{"model": "masked image model", "color_jitter": 0.2, "method": "mae", "mask_ratio": 0.75, "encoder_norm": "layernorm", "encoder_norm_position": "pre", "encoder_activation": "relu", "encoder_bias": "all", "residual_init": "none", "lr_schedule": "cosine"}
Rows from block 3 of the encoder, named by matrix and row number. Each number is 128 + 24 x the weight over its row's rms, rounded and kept within 0 to 255. All counts start at 0. Numbers have three digits each. After the name is the row's rms in percent of the matrix's.
# fc2: MLP down (encoder.blocks.3.mlp.fc2.weight, 256x1536), inputs 567-647
fc2.63 093:153142128128162086128066128128128128128128148128084128128150128128128128164128101110128099128128128172151128128128128128091085141128128184128103128128128128128128154128171077128128160128128148093112102093115158102139094145147078145115102128128
fc2.64 098:128083141095128106162093128143128142094141097128128187109128128097190064128105128083128128200128093128128108128090112149128100119128128128176128128128103128111128128128152151128163102171097128128179128149174128108128128128128128128091128171128
fc2.65 115:128137106143128100079149097168078150174151159128111128104128078128095058100178128143128123105115143158128128152128128128133128149128128107096128128113128106128128110103085156089128128111156128128128161114093133160088079128128128128128083089106
fc2.66 094:128098128150128143074103114102128085128176104128128128128128153128143166128135164128148094128128128105128146128128153128083107128140128144128128128170128128128128128122177128156128093146144128128128107112103128128107128128128034128128190128161
fc2.67 103:099168093147128128154146128128096128177128155128084128162165128128128077110206128128128095128147128166128162111128153090098146117128178128107150164044167128153160128128128128134128128144128128117150143128128118175128128159128197170115128106178
fc2.68 102:108164114096128139128154128114128141094106128128128128171128148128128128128056171173164128104087141128120111147128091110158128149128128103128128128128093084105138128128089155128128083128128128160137102128128128128177175128158128128128209154108
fc2.69 103:114128153100060094172128170128128128143128128145179128095141104128112128122085128128128128148128128171128101118073202104149128128068104094165164128128137128128128128098128079116150199128128093165128128098128140128128157091128128128128139118128
fc2.70 099:128128146128111148128128128128128142128128128145128128128153159155189145128128128099128082128128105128148110104128128079128128128083128128151128057128154128099108128128106128128128172128128181207128098150103104094159128093128128101128128128128
fc2.71 100:128180094128128128128143128128128169128128128105128128128150117128152128091170128128128128128128128122109113128128106167158101102128128128128128168144110128110128119140128105128092104103160128128159148116150149163092128105076217093128166108114
fc2.72 101:109128099128128168091115145079172128128128116128105112128128128128140115096145080092128091199128128128128098128215128111156111128150128071128090128128128097107079078128174087147162099128128200083083128162162128128097128128143128128128128106128
fc2.73 102:128086158183149155128168111159128154089097128164097109116128151143085128128156150097092104098159128128144128141128128102115128128128118128128128152113128128128128187162177128150128112149128152128071128161128128105128102152113149173128145128128
fc2.74 096:128196128161137144128128128151101128084087128128128128128158128073128180128128128128103128095143128096128128128143177050156087156128128087128101128128164163128128128142128082128128083061128128080105128128062128074074128140162128128128128128158
fc2.75 096:128128128128128170128128103085128128095145128128128128128128158128160104128128087143168085128111165128128128128138105144128102100128128095143156174178136128128128128128165128159171067128128148128128128128072151128128128100120128128128090128170
fc2.76 102:110079104128174137128128115085128128128152146115095111128089128128152128128195091128128128128128080160168140148152128091157128128128106128105128128128084128097128128128099128145147072099164083100128128144128111073128128128110128128115128128128
fc2.77 093:144146128128128109128128128128163158128068128128128128100128093128088106179176152100111128128128159084128153128128128128091169106128113179128128081128128091128128071128089128170128128159139082128198161096106095128128128128128128089152163128098
fc2.78 102:108109128128128148106154079128195128128096128128152128128128099128164128128141111128128102128114128128101128147128128151148080162128128128119128187128128139128088104113101114128102099128128100128125154128100128163128128128128128128128145078108
fc2.79 098:128093128176128186153128128146105128113068170155164102128128128128128107128128104094128128128128128128128163128128146128128170128128128128128144165154128128141134128102128128128116128150128128149161128147066128128128111143128060128128182128128
fc2.80 103:128128128146128149128094152128152152128109128128128128128146142128128158128128106128128074101144166128128109128128089128128153128165141100165103128169101128171050166128154128163128128128128128162183128128108128092128128101156095128101090057128
fc2.81 099:151112128128128128138128128128141128086170128128107096153128107079151128100128092128162128128128111128146128128160101128187128128147128176101163112128099128128128149158085128128128100128136079128066128128156128128184128156167178128128104091161
fc2.82 095:162128128128089128128160101128083128100128128167128128143106128085128128175128102128165139154128128108101128158128165088100169105128117128085128106103147128102099128071128147128085128128128143146128111109128148163151110128128153128091128084128
fc2.83 105:178128144128171146128102186140155151151128128161045128128128128106128128094128128148128128111128128128128128158163128128128139128102128128128128105128128142128177128128166100150170075160128128139114108083107128128128044162128128128128128128138
fc2.84 102:128128128099128151128128128128128128109112108085059182128128165128128128128128128128146128107095128103094128075128105170098089128155128128128128128128128152157183121128128087074128090128105099128128106095128128146188128094108198128128128142128
fc2.85 101:128128128148142128128128128110106128102120128184128128128128085128087128128128128179128128165128077155149128128167128151176128108128141128128128128128128128164128128146128128128091128154099128128128108153153158113175156085128178108157081165095
fc2.86 109:128107166114108168128128128128128128162150128128128162092128108128104128158158128128152128128156108128128128128064096084085180140109153128112128111128128128167159068128128146079178128101128128128069175128148111128128128128111148128161102128128
fc2.87 104:128079128128128156146097128128114158148128142088099109179128158145100156149103176128128143128128128128083128128128148128128149173148146128128128141128177128153128128167105094100128078128128148128128128145128128128111090145128128174145157128188
fc2.88 098:128099128118111116128141158128153101128128128128128128087092128093157128128128128128128119053128128128101104128128178152128128173093128128128128119128097128128128128128128087155128128147128087128128128128095128128128128128128102128128128128128
fc2.89 103:103128147128115128153128152122086128138128128086128128128128128162128148101128128128160118128142128128128128107128159108119145160059128108092149128128084128115087128128128080128128128128098128149076128128128128128114109108128128128137128107128
fc2.90 104:100156107128128073128128141162144128128128128128128087128179093128128085090197164161083103136128128128110087099148144074128128128091128097128189128128115110128128128128137128128154128107128165128128104128128148128107083173128128128128128101112
fc2.91 099:128128128122128128128128159174128128106107128128152101151128157142140128128128174158144128151102128128128118128128128144112098128095128107160128128139128154154128229128128128212128128117128128128174110128086166151128098128128150156086128144150
fc2.92 096:111086128128128128128128168107128128147128147128128158128128128154128128128055128128104155128128128157128101109128088128142142101128128107141128106128149086090128110128098163071128092146111128128114128122179099128104128145079172128109128128106
fc2.93 100:128128096160185080110128161073128128128128128128103128141142103128128086128128089105066148083141128144111117110153128096128128128128128128076145163128128128128128198076093101109084128077153128101128128080128128128078107128128128099161128106166
fc2.94 104:128128128153158154128128128128158106128146128159128107101123097120109158128128128101128128128128128153152097080161054128128113185109128128128128128128128128150072128087128105128128150113128091128128174128128103128099128128097128128149093128142
fc2.95 095:128128128122128128128128107178128112109094128078142107128128128128105128128128161128128128128104187128160128155128110128104128055101128140128128150128128128071162128138140171128128128141128101128087128128159159128128128128091128128128162128172
fc2.96 099:098162128100128080176070155101128156128181150128128183128128128153128128128128128090128111145128152145102165091082174128112128074086128093103146145136128203081108128113103128128128160128128128154128128160094160147128128128144152128111128109128
fc2.97 099:128092111128096128128128128149128140128128128137106128128128157128099128128128128149128128128103128128097137128175112128128159192128128128128155076167089128158158128128178101128128128094128128105128128128189128093128128157128128148128128156128
fc2.98 096:128128128128143193179097149128086102112085072101159128174109128141128110128128128105128107128152128128128107091085147085100154128128154199076082128128096147128128174128128128120087096128109128170128128128107102128152155128128149161128128111111
fc2.99 101:128128160128128128077158128128128128088128103128128128128128113112169162128128128171113173128180104128117128114141106117172147090101128109128128128074128143085128098105092128128128128176128160128128128128101128112150173128128167139128128086128
fc2.100 097:128167159128128065113096099128128128128128128128160128163128115128091155091015164103107128143128128128093128128128128128143128128128128128078152165128128128128185103097128168128141128189073128105128128128128128149104097128105128141156153128087
fc2.101 106:078128153149149152113128107105128145128106144128098128128128114181128128075039128128102142128128128108178128151156128115096088146128128128152128128128128159150128128128128169128089100096128090068128128112128128086140128089143178109109159128128
fc2.102 093:128156096128128094091128084158105112171128144108128128075094186128128128128128112105128155102147128164128095128128148148143096079128128128128118095128128128142092098128128146175160089096128159095128128128149144128128128128128147128128128147093
fc2.103 108:128136159109153171095128108128128152145128102149111128085128128128128118115193128081104181145099128128128058105177128128128156128138152073128110128162128141158153096110118128158172095106121078128128128128155093128128128118128128114128079128128
fc2.104 100:115101128139128128154128158148128128146128061128128128110128128076128175111128145100128138060135128094128128128160148128096142128157100128175107155181156092146128088128128081158128101128128128112128155128151067159128128128128095110110157105128
fc2.105 104:134155128105128170108114106128147086128128128128128128098128128154128104195128145150155095149128161095146128095188164107108169095148152153149128128128149128128128077128181174162165148128177128128128147128137128128139128106142128128128128160128
fc2.106 086:087111128155128128095147128128128102128128090128128128128153128128162088128088163140128128128093128128128128128104118128128107098128128093128166116128128128128157128128166151128128187143128128128128128145128128128067092128148101143128128128150
fc2.107 091:128096084128128114145128128128128128098172122128128111128128128169115128128165128090128128163128152106167128128128128128150105128057151128128128109104128165158128128128172128128149169128160159128175094155080128128128128090090183128128128128128
fc2.108 102:128111100128167142146112104128128158154088128167103128160128128128150091128128096084128128068112073128080128069128128128128143128170144128111115128128157128106128128186128079154105128128128128101128160128162094128128170128106101128128128128148
fc2.109 095:148128109128138128144128092128128153128173152128128128064118128097147116109128128160128171148128178128100107128169077128174128128099128128128128128128093098128128158128099106161128164093089092128163128128110146104128128164178128095098115128128
fc2.110 094:184101102128097072060109094128128128110176185128128128175097168128128170148137128128128082128151128128153128128128142090128128128128108078128128094128114128128174128076143087128128128078128128145128104128128128153128128088128140109162128128128
fc2.111 096:144128139128128128128143106128128128128168128128128128128111128092128128128157128128128160155153128128204128128101081128118167112128128152160128112151093128133128128095085104128156146142128128104101142159128128076128128162128128150153103097128
fc2.112 100:190128082128128137085068128128128150107152103099128128108128097128128156093128128128151128128198128087128098128122098128128185128128160111103128102128143128128140063104160128097128128087173066115128176128128128161162128102128128128128152128128
fc2.113 095:099156096072128144101128128128109128146159128143157090177109110171184128067140128128128091094128149166128128141144128097097146128102119128128172128128078128049128128128128128092128128128073128128128079128163128128088148128171111128114099128186
fc2.114 094:120128068128065128112128128165128128183165128128157128128169100128137128184075160128119165128128128092128128112128137160128128128128081128128139094128128168128144170184170158128128084144179144128128145110128128148128150148128128128128147128153
fc2.115 096:179086149128174128128128149128128084128150128149089142157090113128128128073128113101163128080128137128128163128128094142128151128128100172146107128165097128118145128128088076079128128160128128163128128128149128128144068128128063128170144163128
fc2.116 108:128106128128128128128104100128128102111128128128128099128147128128105111075128128128151096128141128128104128128077143128095128128128128128128128128094128128128128128128157148081128128071082162112147117128128153128094089128128128128128128162128
fc2.117 104:096106088128128181128119158128128116154152128128128128080148128180143128128050161128119128128151095159128128119091138082141148128128128163110128101128128103153128128095128152097112148128128128098085128151128128143099128128128128105128128096128
fc2.118 097:128106142104128128089095128082149128150128128091189111128106128093150128128034128128165128128128061128109106087128128128116128128128105088128128128148128128128178147128163099109152190107128128151128099128114128128128162152084128128160076082128
fc2.119 100:128092128168150128128128128120128150150098128128128128093156096094110080128128113128128128116110128128128112128128101097152165128128128070128105105128128128128153128128128128103128183104099128128154138128128160128128128094128128128148061128128
fc2.120 103:111113094128128128143128158128128107157128128128128128128101128128128050082128128107128107128128164169183128128128128099078109128171155152128128128165128093128061128128128128149080128128107128113128097087128128096128128112128151069128128128101
fc2.121 103:128113128128103128128128154128082128128128128128128128190164122128128104102103128128097128128157128128128153144168128128110128128100178128128128159128150112128093128160128065116155168128128128146092128139078105171063157128128128159162147128171
fc2.122 098:143176099172153078128128128128093128128128128076149178141157079128089128128128128128128111156178128128128128128128128102174128128154128128128128128094147128128128128128155146090176128128142128140075143128149118128094128128171128099128128128141
fc2.123 102:149072151128128148145128187128101128147108109128154128128120128146128099160142128148150128082112088149084148128105173128128128096128117175081092128128128142151105195158180128098128099153160128160128128143128112128176128161128128128128128128128
fc2.124 107:128128128128128128158128082128128117142128142128116128141097100128108128117078128159149143128128198149111128139046153128128153166128150195128161154128081128128128102128128128128128128128164128204128128128128103116161128128128101153128128128111
fc2.125 096:111128128128128079138128128128128128161128128100103128128114128128128128162128128103094128128191128128108128147128164128128145128108104128077128107106094128146072184128128128092128112128083102128064135128128128128128088128153128128105085128128
fc2.126 089:128128128128128153170108163128128099157096106155128082128147128086128095092161128128128128083128128128128109148128082160128095128128128128128107128193128111128128128069128108155108144128128128128172156128128128128068103155128128128128162128100
fc2.127 096:109157200128149128173128128128103097128185152128149145128102141108128097128063147128156128163128128128128128168119128128147101128148128128149099106128128105156128144128128128071094128128128128147128143128064128128128128128102128128185128084143
fc2.128 098:128147128128109111128128139098128108128128128128167155128103160157113128128128183162152106128107166154106128128128099162161128064111128128128151149128142128128177068152092180088128128169128173148178103128128156087128151092128128078097128148128
fc2.129 108:083146096095128128118128128116128089145067128128102103175128128116128153128128128128128128137144070159114168128128182128128114151128098128128144112088128089128128165153128154096174108106128128093077110128128090128128075128080147128128142048162
fc2.130 101:128111091128138187090105085128128128128128128093128142156128153145128171128128107090169147128161128128204128128150128128128128173128156128096128093128087128156128068128109086138109117115128128128128128106098128104128128095112155128153194107113
fc2.131 099:128161128104168128128112144081128128128128128103128128128112128154073128163118128150128108083128128128128128109102146142108128076128128128128128128104128128121150145128128076128128156141093112128128128084109105096128128112150188128115114141128
fc2.132 107:128112128128162148098094128110128097128128095162177057107128128128128100128128128098151151166128137097128128178199109113128128128073128080128168148128128084128128060128098086128128128128128128086079128128070145128171128128152128162128148064128
fc2.133 104:128128134128128146159128163128128170111128150104154053091139128128045128083128089128146190099108128086128128128128128102103128164153109128187106135135107128091128152155111094104156150181128128128096128168128100128128068128094085167155147101128
fc2.134 102:153128128128147128128128128169155128128163128103128097112128105128128182079152081107128092105128144128128128099128084155128128128136162128153128128158112089128160128128105081156128099092168079104144128128128096128114091145113128146145128083165
fc2.135 101:128128093128128098128100191141128128128128079128128091128100157101100112128128073098150114090166128128128128128195128145079128162128101141128128148158145153128141145128094114128109096163083087128232147098128128128154128107158128103111128174128
fc2.136 097:108128128128128158128171144128128128145128128164105181128128128128128099149128144128098061128091141173128128128128190149128128084104128128100150116128102128128128164157153128128128110128094185128128128110099128128128128108128093128094101128128
fc2.137 099:159099128157128153079128100128128181117112147128147128168128154106128142173128128121145101128128128128128146128128128108085166108160161128110148150115128169128128097128092106128095128073128128102128128128107149128165128128128128149128106128128
fc2.138 102:094128128128128128112128147128110092128128090097164128128128128128128128164165128135128167160128128146128128128128092087155128128119128128128082128090128100128128128128128096075128103128128128128088151128128128111156171128128141128148128116128