A small masked image model, trained from scratch.
Model: 15.9M parameters, 48-pixel images, encoder norm layernorm, encoder patch size [4, 4], decoder width 128.
Rows from block 11 of the encoder, named by matrix and row number. Each number is 500 + 25 x the weight over its row's rms, rounded and kept within 0 to 999. All counts start at 0. Numbers have three digits each. After the name is the row's rms in percent of the matrix's.
# fc2: MLP down (encoder.blocks.11.mlp.fc2.weight, 256x1536), inputs 0-90
fc2.88 122:521500514469449500500500455487522481464468457480476456480485475500500500448517500447465500500474474480550528444500524500500470460500500480464466500480481500451467500463522500452477477500482512500500455477500486500464486463500468481508500483500485500512476469447482500500449
fc2.89 104:474479529454472433500525446500486493500525468489500480475471500519500500463476483487485500500458463500500500463500500484475464500470500500500500480500487500500500500477500439452482439500500500488450500500472460500470500500500500459500500512478500531517500475500489500457482
fc2.90 085:547537500500537500479525460520446568526500500524531500500500450531500500500482500468500500552500460500500442500463500500528465459500500467500500500500500459525500500500473500523524477470500534500500466500500472482500479500539546467513533538500536500478500500500472540500525
fc2.91 121:487457456472500500518500469488518467479517465445500500500455500500500448448500500472465500500500500473500500500520480462522515458454521500487477500525500500500500522500500520500462449515500478471471491500500480475466489500530500471500500500500464500525464455500500500471471
fc2.92 087:500461528500500500500500500540500476500477468446500500500471445500469500519468500483477540500464446535500477500467500473562500528477530500500500530423500500500470500500512468500500456524472500500480500500447466500520500474500521500500465500500478500478500500500500467500500
fc2.93 084:521500500517482529500520500500471500548470500523500478553551468478531515500536500500527465473556500489531500500500500555500522500500477500500524500500465563525481471500532500500500519500510546500547500500500500500515473500476500500500500500500524451500500500500500500500522
fc2.94 083:500500469528526500500562500500500522459500500520500500549500500500500500465500486500448448528500500500500525468473523500500500500472500529471527500523500500500500612549500500500500500500470500472520472500500500470500500475447514472519456464527485500500500500478500566500472
fc2.95 084:500521586500535500466500500500500500525500500516500471500500500548500500500500500500474500500500500500550530468500500537500500500458500518476534500517545471500500466500445500500500500500475519500500500451500423500521475500500476500500529500525459485500448500500500500500541
fc2.96 109:468542500536528539471500531500515531500542568544521538539500500500500500554482500544529488519526500500500547500519500527500500518531526500500500500486500537476500500477532500543530560500529516529546500500500500582535500520500523539500525482500517514518500500545500483500544
fc2.97 086:500500500520500500541500535500500471500544500500536500500500500455526500500500500517536500500500466500500500500483539544475544500500534532500500500469500500500549500478500500500520525500470500500549452466500477500500532500500500500521500483550500500554556500500500500500519
fc2.98 093:500500500474460500500500468500500461500480500519500500500500485532500464463521472439500500482460525500532543500500529500531500451468468500500500500557500546486500500500528500500468474500446500479448467500500500526469500469533419532480500500500500482519472469476464454525500
fc2.99 100:474469500475478500500500434480500476445466465500476476500500500476500500481454500480500500524460500500540500500500468479483500442472526500548464500479489500531500500428500448500448500500500500474470469464478427500470500500500500479509500500517466500553500500500456500458500
fc2.100 084:500500500500463500500500473500450500500500462500531464543500500460500500500536500454500549548500448462500445462531531522500500500472500500500500500500500500518500452451500453500470500500500448463500450431500523533500500500500500500500500444500500500481446500500500457457473
fc2.101 079:500539500500500500477529531520529550529461500500500516530500500500453533521519482500526500500500525500481500518500500535500462514500530459529539531526500500469500500447500500500500532546500450528520570500500500535556523500500500500500469471544500500475500539531531500476500
fc2.102 107:500472500471475500486500479500500453478482481500500481467500500500500457461500500489500500500500500532500500500500500500500500477477500500445449500467500462463500522486464500433466458450500485476473500500463443476470465468491522455500500469455500526475500475500500500463467
fc2.103 090:478543541500500528500500500500477564548441500543500529500550463538525500539500462554485446465483500500500500478482544500500557500540523500500500500500500500523500500500500500500500545541460484539524521561536500556500500500500500523481526500500527500540539526540500486532538
fc2.104 102:500500500449463500500500445549500500469471479468475452484448500530500478471464520500500555500482463512500500500500500500532500500463500500500500456480500500524500461514500500500475448500500456473455500500500500459485525500500454479500467500474480500500500483500461483443500
fc2.105 106:443500500477485500534500470533500500463463464500500500500461480470500500483477500473500526500469500500500440478500500464500500478500500519500528500500533523500500500529563534500485458500500522459500500500452500478500500500511463472500474500500480500473500500467483520521444
fc2.106 086:471529500500500500500500522500523462545500500500500500530500562500482500532481500500500512500500500559500500500500500500500500526500473500500500437470500520585469500500450500500553530457500500500500527500521500500477500500500517500500466500500500569500500533452546500500528
fc2.107 114:500449500474438500520500477535541465500500480453485467500439500538513478451500537500460553441500516500483467518500548481500500500468482557476472500500484500500500542500500463514470460482459476472483500500469471463468521500500482500482466534460471500500477467451500521461453
fc2.108 127:500484500462483500531500500500492500500452480457500477500458500500500470462484455479480454500477437481474491465528500480523500500470500500461450480500484500500514500500500485483474464500500470479467500500467443517456512500466500477500524500486478542511500476447469461457463
fc2.109 083:542500523536500500531500500521500500534500479500468467500500500500522442500500533540481516530500442436500472500470455528500500500500500525500460500500551500449500534500500524534525500468500538500515480500500547531526414500521449500500500500537476500547525500500500500552500
fc2.110 079:500513500500524500520536500472500537522537500500500500500541465500500500500446478500536547531545466500500523500532500533500500480500478572500471500500500500500538435446500500500537500500500552480500539521535500500570500500500465547500520477500500500500518500461500523500500
fc2.111 096:500534500500500567500500500535485481500500528500524543573524514512500500534479500500500500522500500500500500500473515557500500541547500500554500500500500500520524500531529500566500500500500551531500500500500500500527520530500500558535517500500500500500500500517500463511480
fc2.112 165:491468500474487509500483467500500500478500470470500458481469469500500460445500500465463519476500472500515500485476510467500454462500512514481500500480483478477500500500483500462481444487500500483473475481500467469460510482486477468500525500500468514500500470470484500463452
fc2.113 132:487517500520526500512482545520475500531539538500500531515520538500500526549500538517549455500525523500500500531513500513500500541516518483516508500514500542530500484452525480532521551484500500524500500500517537520542486524500500530483459483500527500477479533514566480559514
fc2.114 081:449500500500500531500465482474500500500439500500460500483500500500500500500500500536500556500528458500500500483500500500471529477461500500500500549500500500500500500500500564550479528475438539548500516474564500500500500500455500500548539500500462500500500500535476500500483
fc2.115 081:471513500468480500500500500454548500470500478500533526500500451537500476500464500540464500500549467500468523562500500500500524544463500500500572500500489538500538500523470500500500536500500500521500500543500500500500522500541537500543527500500500500520500451467500534530500
fc2.116 084:500500522474500500500457477524500449478486500483472452500479500500483500473524435463500552500483500534426446475500500500500534500500500500500500500500500529500500489500422500500484476500470500500478500500464500500465526500500500500500500500500483500521476471500444462446525
fc2.117 082:478544500500548500500500500500500500465515534500533500530478533440500500500500575468500527500530547564426470500500500500479500531500519526500515548471532500500551500500500500500538526500500462524500522500548531473483540500543475500531525533533473441453500538500526500525500
fc2.118 099:536500511522500519500541527520479500544500520500500525500500500500500539533500500500562446528545500500475478500500500520556500500500474529500475450487515532518500455500500500540475500500551480500520524500523500542519473500463538500500531531553523500479500500500500500542532
fc2.119 079:483500500500500524442500500522500549500500500500500500500454520500500500478500461500437500500500470500573500453482468524500484465474500529539500500500551561500500466500500500500500532500500500500455420457500500523500478500500471500500500500556462540471500500500500500479474
fc2.120 081:500526500500500547525500538500500500483500475477500500500500445500520500476500466531500500461523500541500447500522500526481554500500500500461468500453500500488500500472500559500458500500522500473520500479500500444500479500500500544480500500500500538473500500465500500525500
fc2.121 091:470518469500455500472500500481500500500455500500456500500478500500500500500483458433472500500479500500500500453519521500500500500461500464500500500500500500500466500479468500435475462500500500500475500476468478500474521460458516500500483477500500500531500500500500500477500
fc2.122 089:500532524500500468455528531500500500517529551500527526516529500531470500471552565478534460476526500500474500543500448500535500500523500500530467462500500463536500500500500500537520532500517500467500500500523527500559528500538500500500500500525517500519500500500500500518524
fc2.123 115:486480523466472525483500500515500500459500463478470467515482500500500475500500500463476500500466500500521500405500475500500451500465470500481500500500476458500500500500500500500457500500500516500500500500479500473500486468434500442484500500500453500518500500500500500451465
fc2.124 090:500545500521536500533500515500476447548474500521535530516500500479500500500483494500500523556534500500500500500482500500500500500547457523500543579523500500500530480500500462500500525500500520529500571500477469527500519549500525500462461500517545500500500500543523500534558
fc2.125 096:500500511539500446555544541500500500500486518500549530541500500500500500532500467500500546527500517514500456500500518500552500548540545545500500500571500485518542527521500532500532520500474500522500459500500470500521500515500470522500500500500538500515500557480500522524531
fc2.126 087:500527500540500523500500500500529500471500500500500500519453533500500500538482500548500514473500524459534527528500500500500535500500500500500527500500500473511533500522500500475500500500455500500567500500500500517500500500500500500500525525522500450500552529500500434500500
fc2.127 103:532500500449500500517500478466454469479500444466500470470475478500477478466500500470481471500458500500454500475500500500500500500470500473500481542500482500500456500461455500479473472517500500468472470528483450455462514500500476500469500500472518500500527465500459500479500
fc2.128 078:500472433500472526500464474539500500539526500500500457477523500460468521500500567500500500500500530500524461461471462500500536462534500500516500500500500518500524500500500447500526472500500476500543547518465516500474500500500466547500500500468500464500463517500500500536500
fc2.129 095:523527500552525500500517523470548500528500540500544527500542536500467520500465500500500500500500500526561553471481500524458525500500478520469500500500500500500557480500500548500500500500500467525500500500532539518500500535500500517500500448517482459500500548568524517500500
fc2.130 080:500500500500500452500500500500500500500500500500473500500500517500500514500547500500543558500500540534500500500500542500500500457500523500536500500500537523500559500556500416500500500500500500500500500500470500538500500539558536500534500500500522500500455500553524500500517
fc2.131 102:486474500443476500500512480477473415500500473500500500500475500470500500477500500500469500469467500500441500465500528500491426458500527475500517500500500446500500500476500500477462500544463516500472500500500436441473500483500500434500515500410474500500500477438435500454461
fc2.132 088:465462500500500500500500519500500500525500500500500500500526500500500461500500447480500500479477500467500461470518500524500519500500500520552465426457500574500500500500500457467477500500536500529500500500469500500500500500563581500459544500500500500481500500500527477539500
fc2.133 083:581500480500500500537500500500437451526500500476500468500519551469500475500473428519467532484521500500486500470474540459500500471500478500500500482500453538500500519532500500534500500500531518500500500448500500479500519466500500500500500500500500528557462481454500459500482
fc2.134 096:500529464500500481529476500500500500500500500487541500500500532477500500542500471500500544500527525500458480523526531500489500500500513500500555500500500500452526481534500500500500527467500500500500500500538500500500525500543482521500445553513535526525500500522500500532500
fc2.135 080:467516500500500500482536500500534562476562500500464500528500500537500531522500461500472500500500500500500500500467459500500457431481500500500532455500500473500500500500557550500500500462534518500500500443500500480500500500500534476529500527500526533522429514462478475500500
fc2.136 085:473500500465500500500465500500500500500485500500449482500500549500500500500520563500500476500529500549460500464500548500500510500523500500425548500532500555500550500500500537500500500518500500474500500500500500527473477447563457500500531500500522479500500474524500540500500
fc2.137 096:467536480500520566527514500457525500500527529555500537519536560500471500553549500500500500550516470470539552525500500539500536500500480485500486482542500482500552442500500500500514500463467543527500500500477534559500480531486500547463517500500519500500472531500546476500514
fc2.138 085:538500450532540500480500500467456530500472500547500483500500500500500532469475500470517500521469541500532500556500500522500538500529528500558545404500500500500544566560527500500538500500500463500545525500550500459546479500500483500500453500500531565500500500500500500464522
fc2.139 084:483500500500500562483500485500440500500483500476560465500534472433521500473500500453476500467500500500500530545519500475500468500500500475500439500473500458523500500473500500500500500526500472469479500500536458500500522536500467500481479487500500500466500475513536410425500
fc2.140 097:500534500564500541500500527469528530500535500500500547526500528537471580548500528500542500500500526500500521500500500512500483500534500463523519500500500500538500500500500516500500516520520500500557453534500500540519539523500546536521485540512543461500500538500532500546500
fc2.141 093:500500478515500550461500454500510544530500463473500500526500477500500462500500467472500500500476500477500482500535500500528500500474475432532477500447473500516539500500500533500474453518500500523452524480500500500483520500533500500500500463492478500500500478500500466500460
fc2.142 100:477474521485461526451500500520500500500500500528520446500464500500500481430500510466500539542477500500500500500482500500485500520480500534539477448483500500466500572500500500477474462465453500500500431463479477529500500456543452500519485471523475500500461481470500528500433
fc2.143 082:500562500473484456500440482521500483500471500476500500500488500500500500447500475500500481467500538500451448500500500452500500500500521560500500481467525500500461550500456486474500470533500500483500500481500459457469519500500500500535500500500500500537482500500474500472500
fc2.144 098:500500500500500500500542500472473500500483476517500500500500443526538500472500516470471500482486500500500500500455500476472500500475514500500458500460500467500484500437500500500473500500500500500500482500482448500470500472540532437500459474445484500500500469473533500500469
fc2.145 151:500459527487468500521500469500500477466447436480482470500474480440487471457517500493476489500464477524473492461514514500500475500455500500478478485500500500476525500485500500463465482500518511500463500500472480468500484447500500476473500490500485500500500485477469500474450
fc2.146 092:500500500500500500500516500500500500467500500500500500500524482500500500500478465500471544500457500464565500500527500457500472547512537535465476500517500461470527500477500443463500500484500553446462487500500500450500522500452478500500533510500500500521537477545518500500469
fc2.147 080:500530482532500474481500500522500516500532530500519481500500455500521534500500472527532563500500432482430562500500500483484468459535534500467563500525500530500500500500500500469500500526457554500500553500465500530500540500516500500500472551500553500500466468446500500500500
fc2.148 092:500500500472483500439520485519500500500477462476500478477500500567500500464534500500500500500463500500459500468500500500500500500500500523450500462500440500446531541500432500525483463500500451500525466542500520527500474484500500500500523541467482500500500500500500500480518
fc2.149 121:500471517448474485518475468500466500476489476478500438500480500500500473474516500455483522480471481500482500474519477481500500500425500485500500500470524447467500500500522453500447485524476500500500486500500463461467500488500500473475479538500464500515500475482500491477469
fc2.150 111:474547500531530500450500500519529500517500523540500543500529522530500500538484500530500551500500537439500500500500500500474540500524533500534500500500469556500526500500514500534500516500528500538544549500500525512500500551487531543500514500500500527515500500545500525542500
fc2.151 088:462500519464515500466500500532500500500500458500522476476455539500472500500500391500514462457500459524423549500523516473468500528474500500500560500500500500475463466500500500500500470500500477500500536466500500469475500500500512500500500500512500563500500469500465500500515
fc2.152 084:477500500541479500482500473528500525470543500500478515555529531500500513500482500572500518500500549500581427500500541500573500570529532500500500563524500548500500500500500556500500500455472500500563531500469500500527500533500500500548526500570500473539533516534500500532500
fc2.153 125:500481500452480500500500466517471500476461452466500449481481500510500470456500500519463500500460462500500480443484500500500471500446500534467500480500489483523478500481500500473477478526500479464461467518477500466476500457500475450500475460500500470522544489466473524470451
fc2.154 099:500537500500500472553559500500518500500567532500500555500500531538486500531519483500525500482500540467467500500500531500483541545535500453537500528526500500541500500500534500536548500500524482500526523500550567540532500500547480531500500500500548500480538541500546500500547
fc2.155 111:500532519549500500553541523500500500524541526500516540500518500481518500554500474538500500533523500532500500500500500547500500526540500477500500500478520478509464484553500565500500515513521500549500518500481541500531481518500478569500513500529518500500522534500547578547537
fc2.156 097:487500500500480553500446453500500500512500451465482472500500475500500483476500500477514480464456460533477500438474500466474500500434500522500527469484500500500500523469500536454466500500500480524500500500526469500500465466528500481535463538485461500475475538487479500471469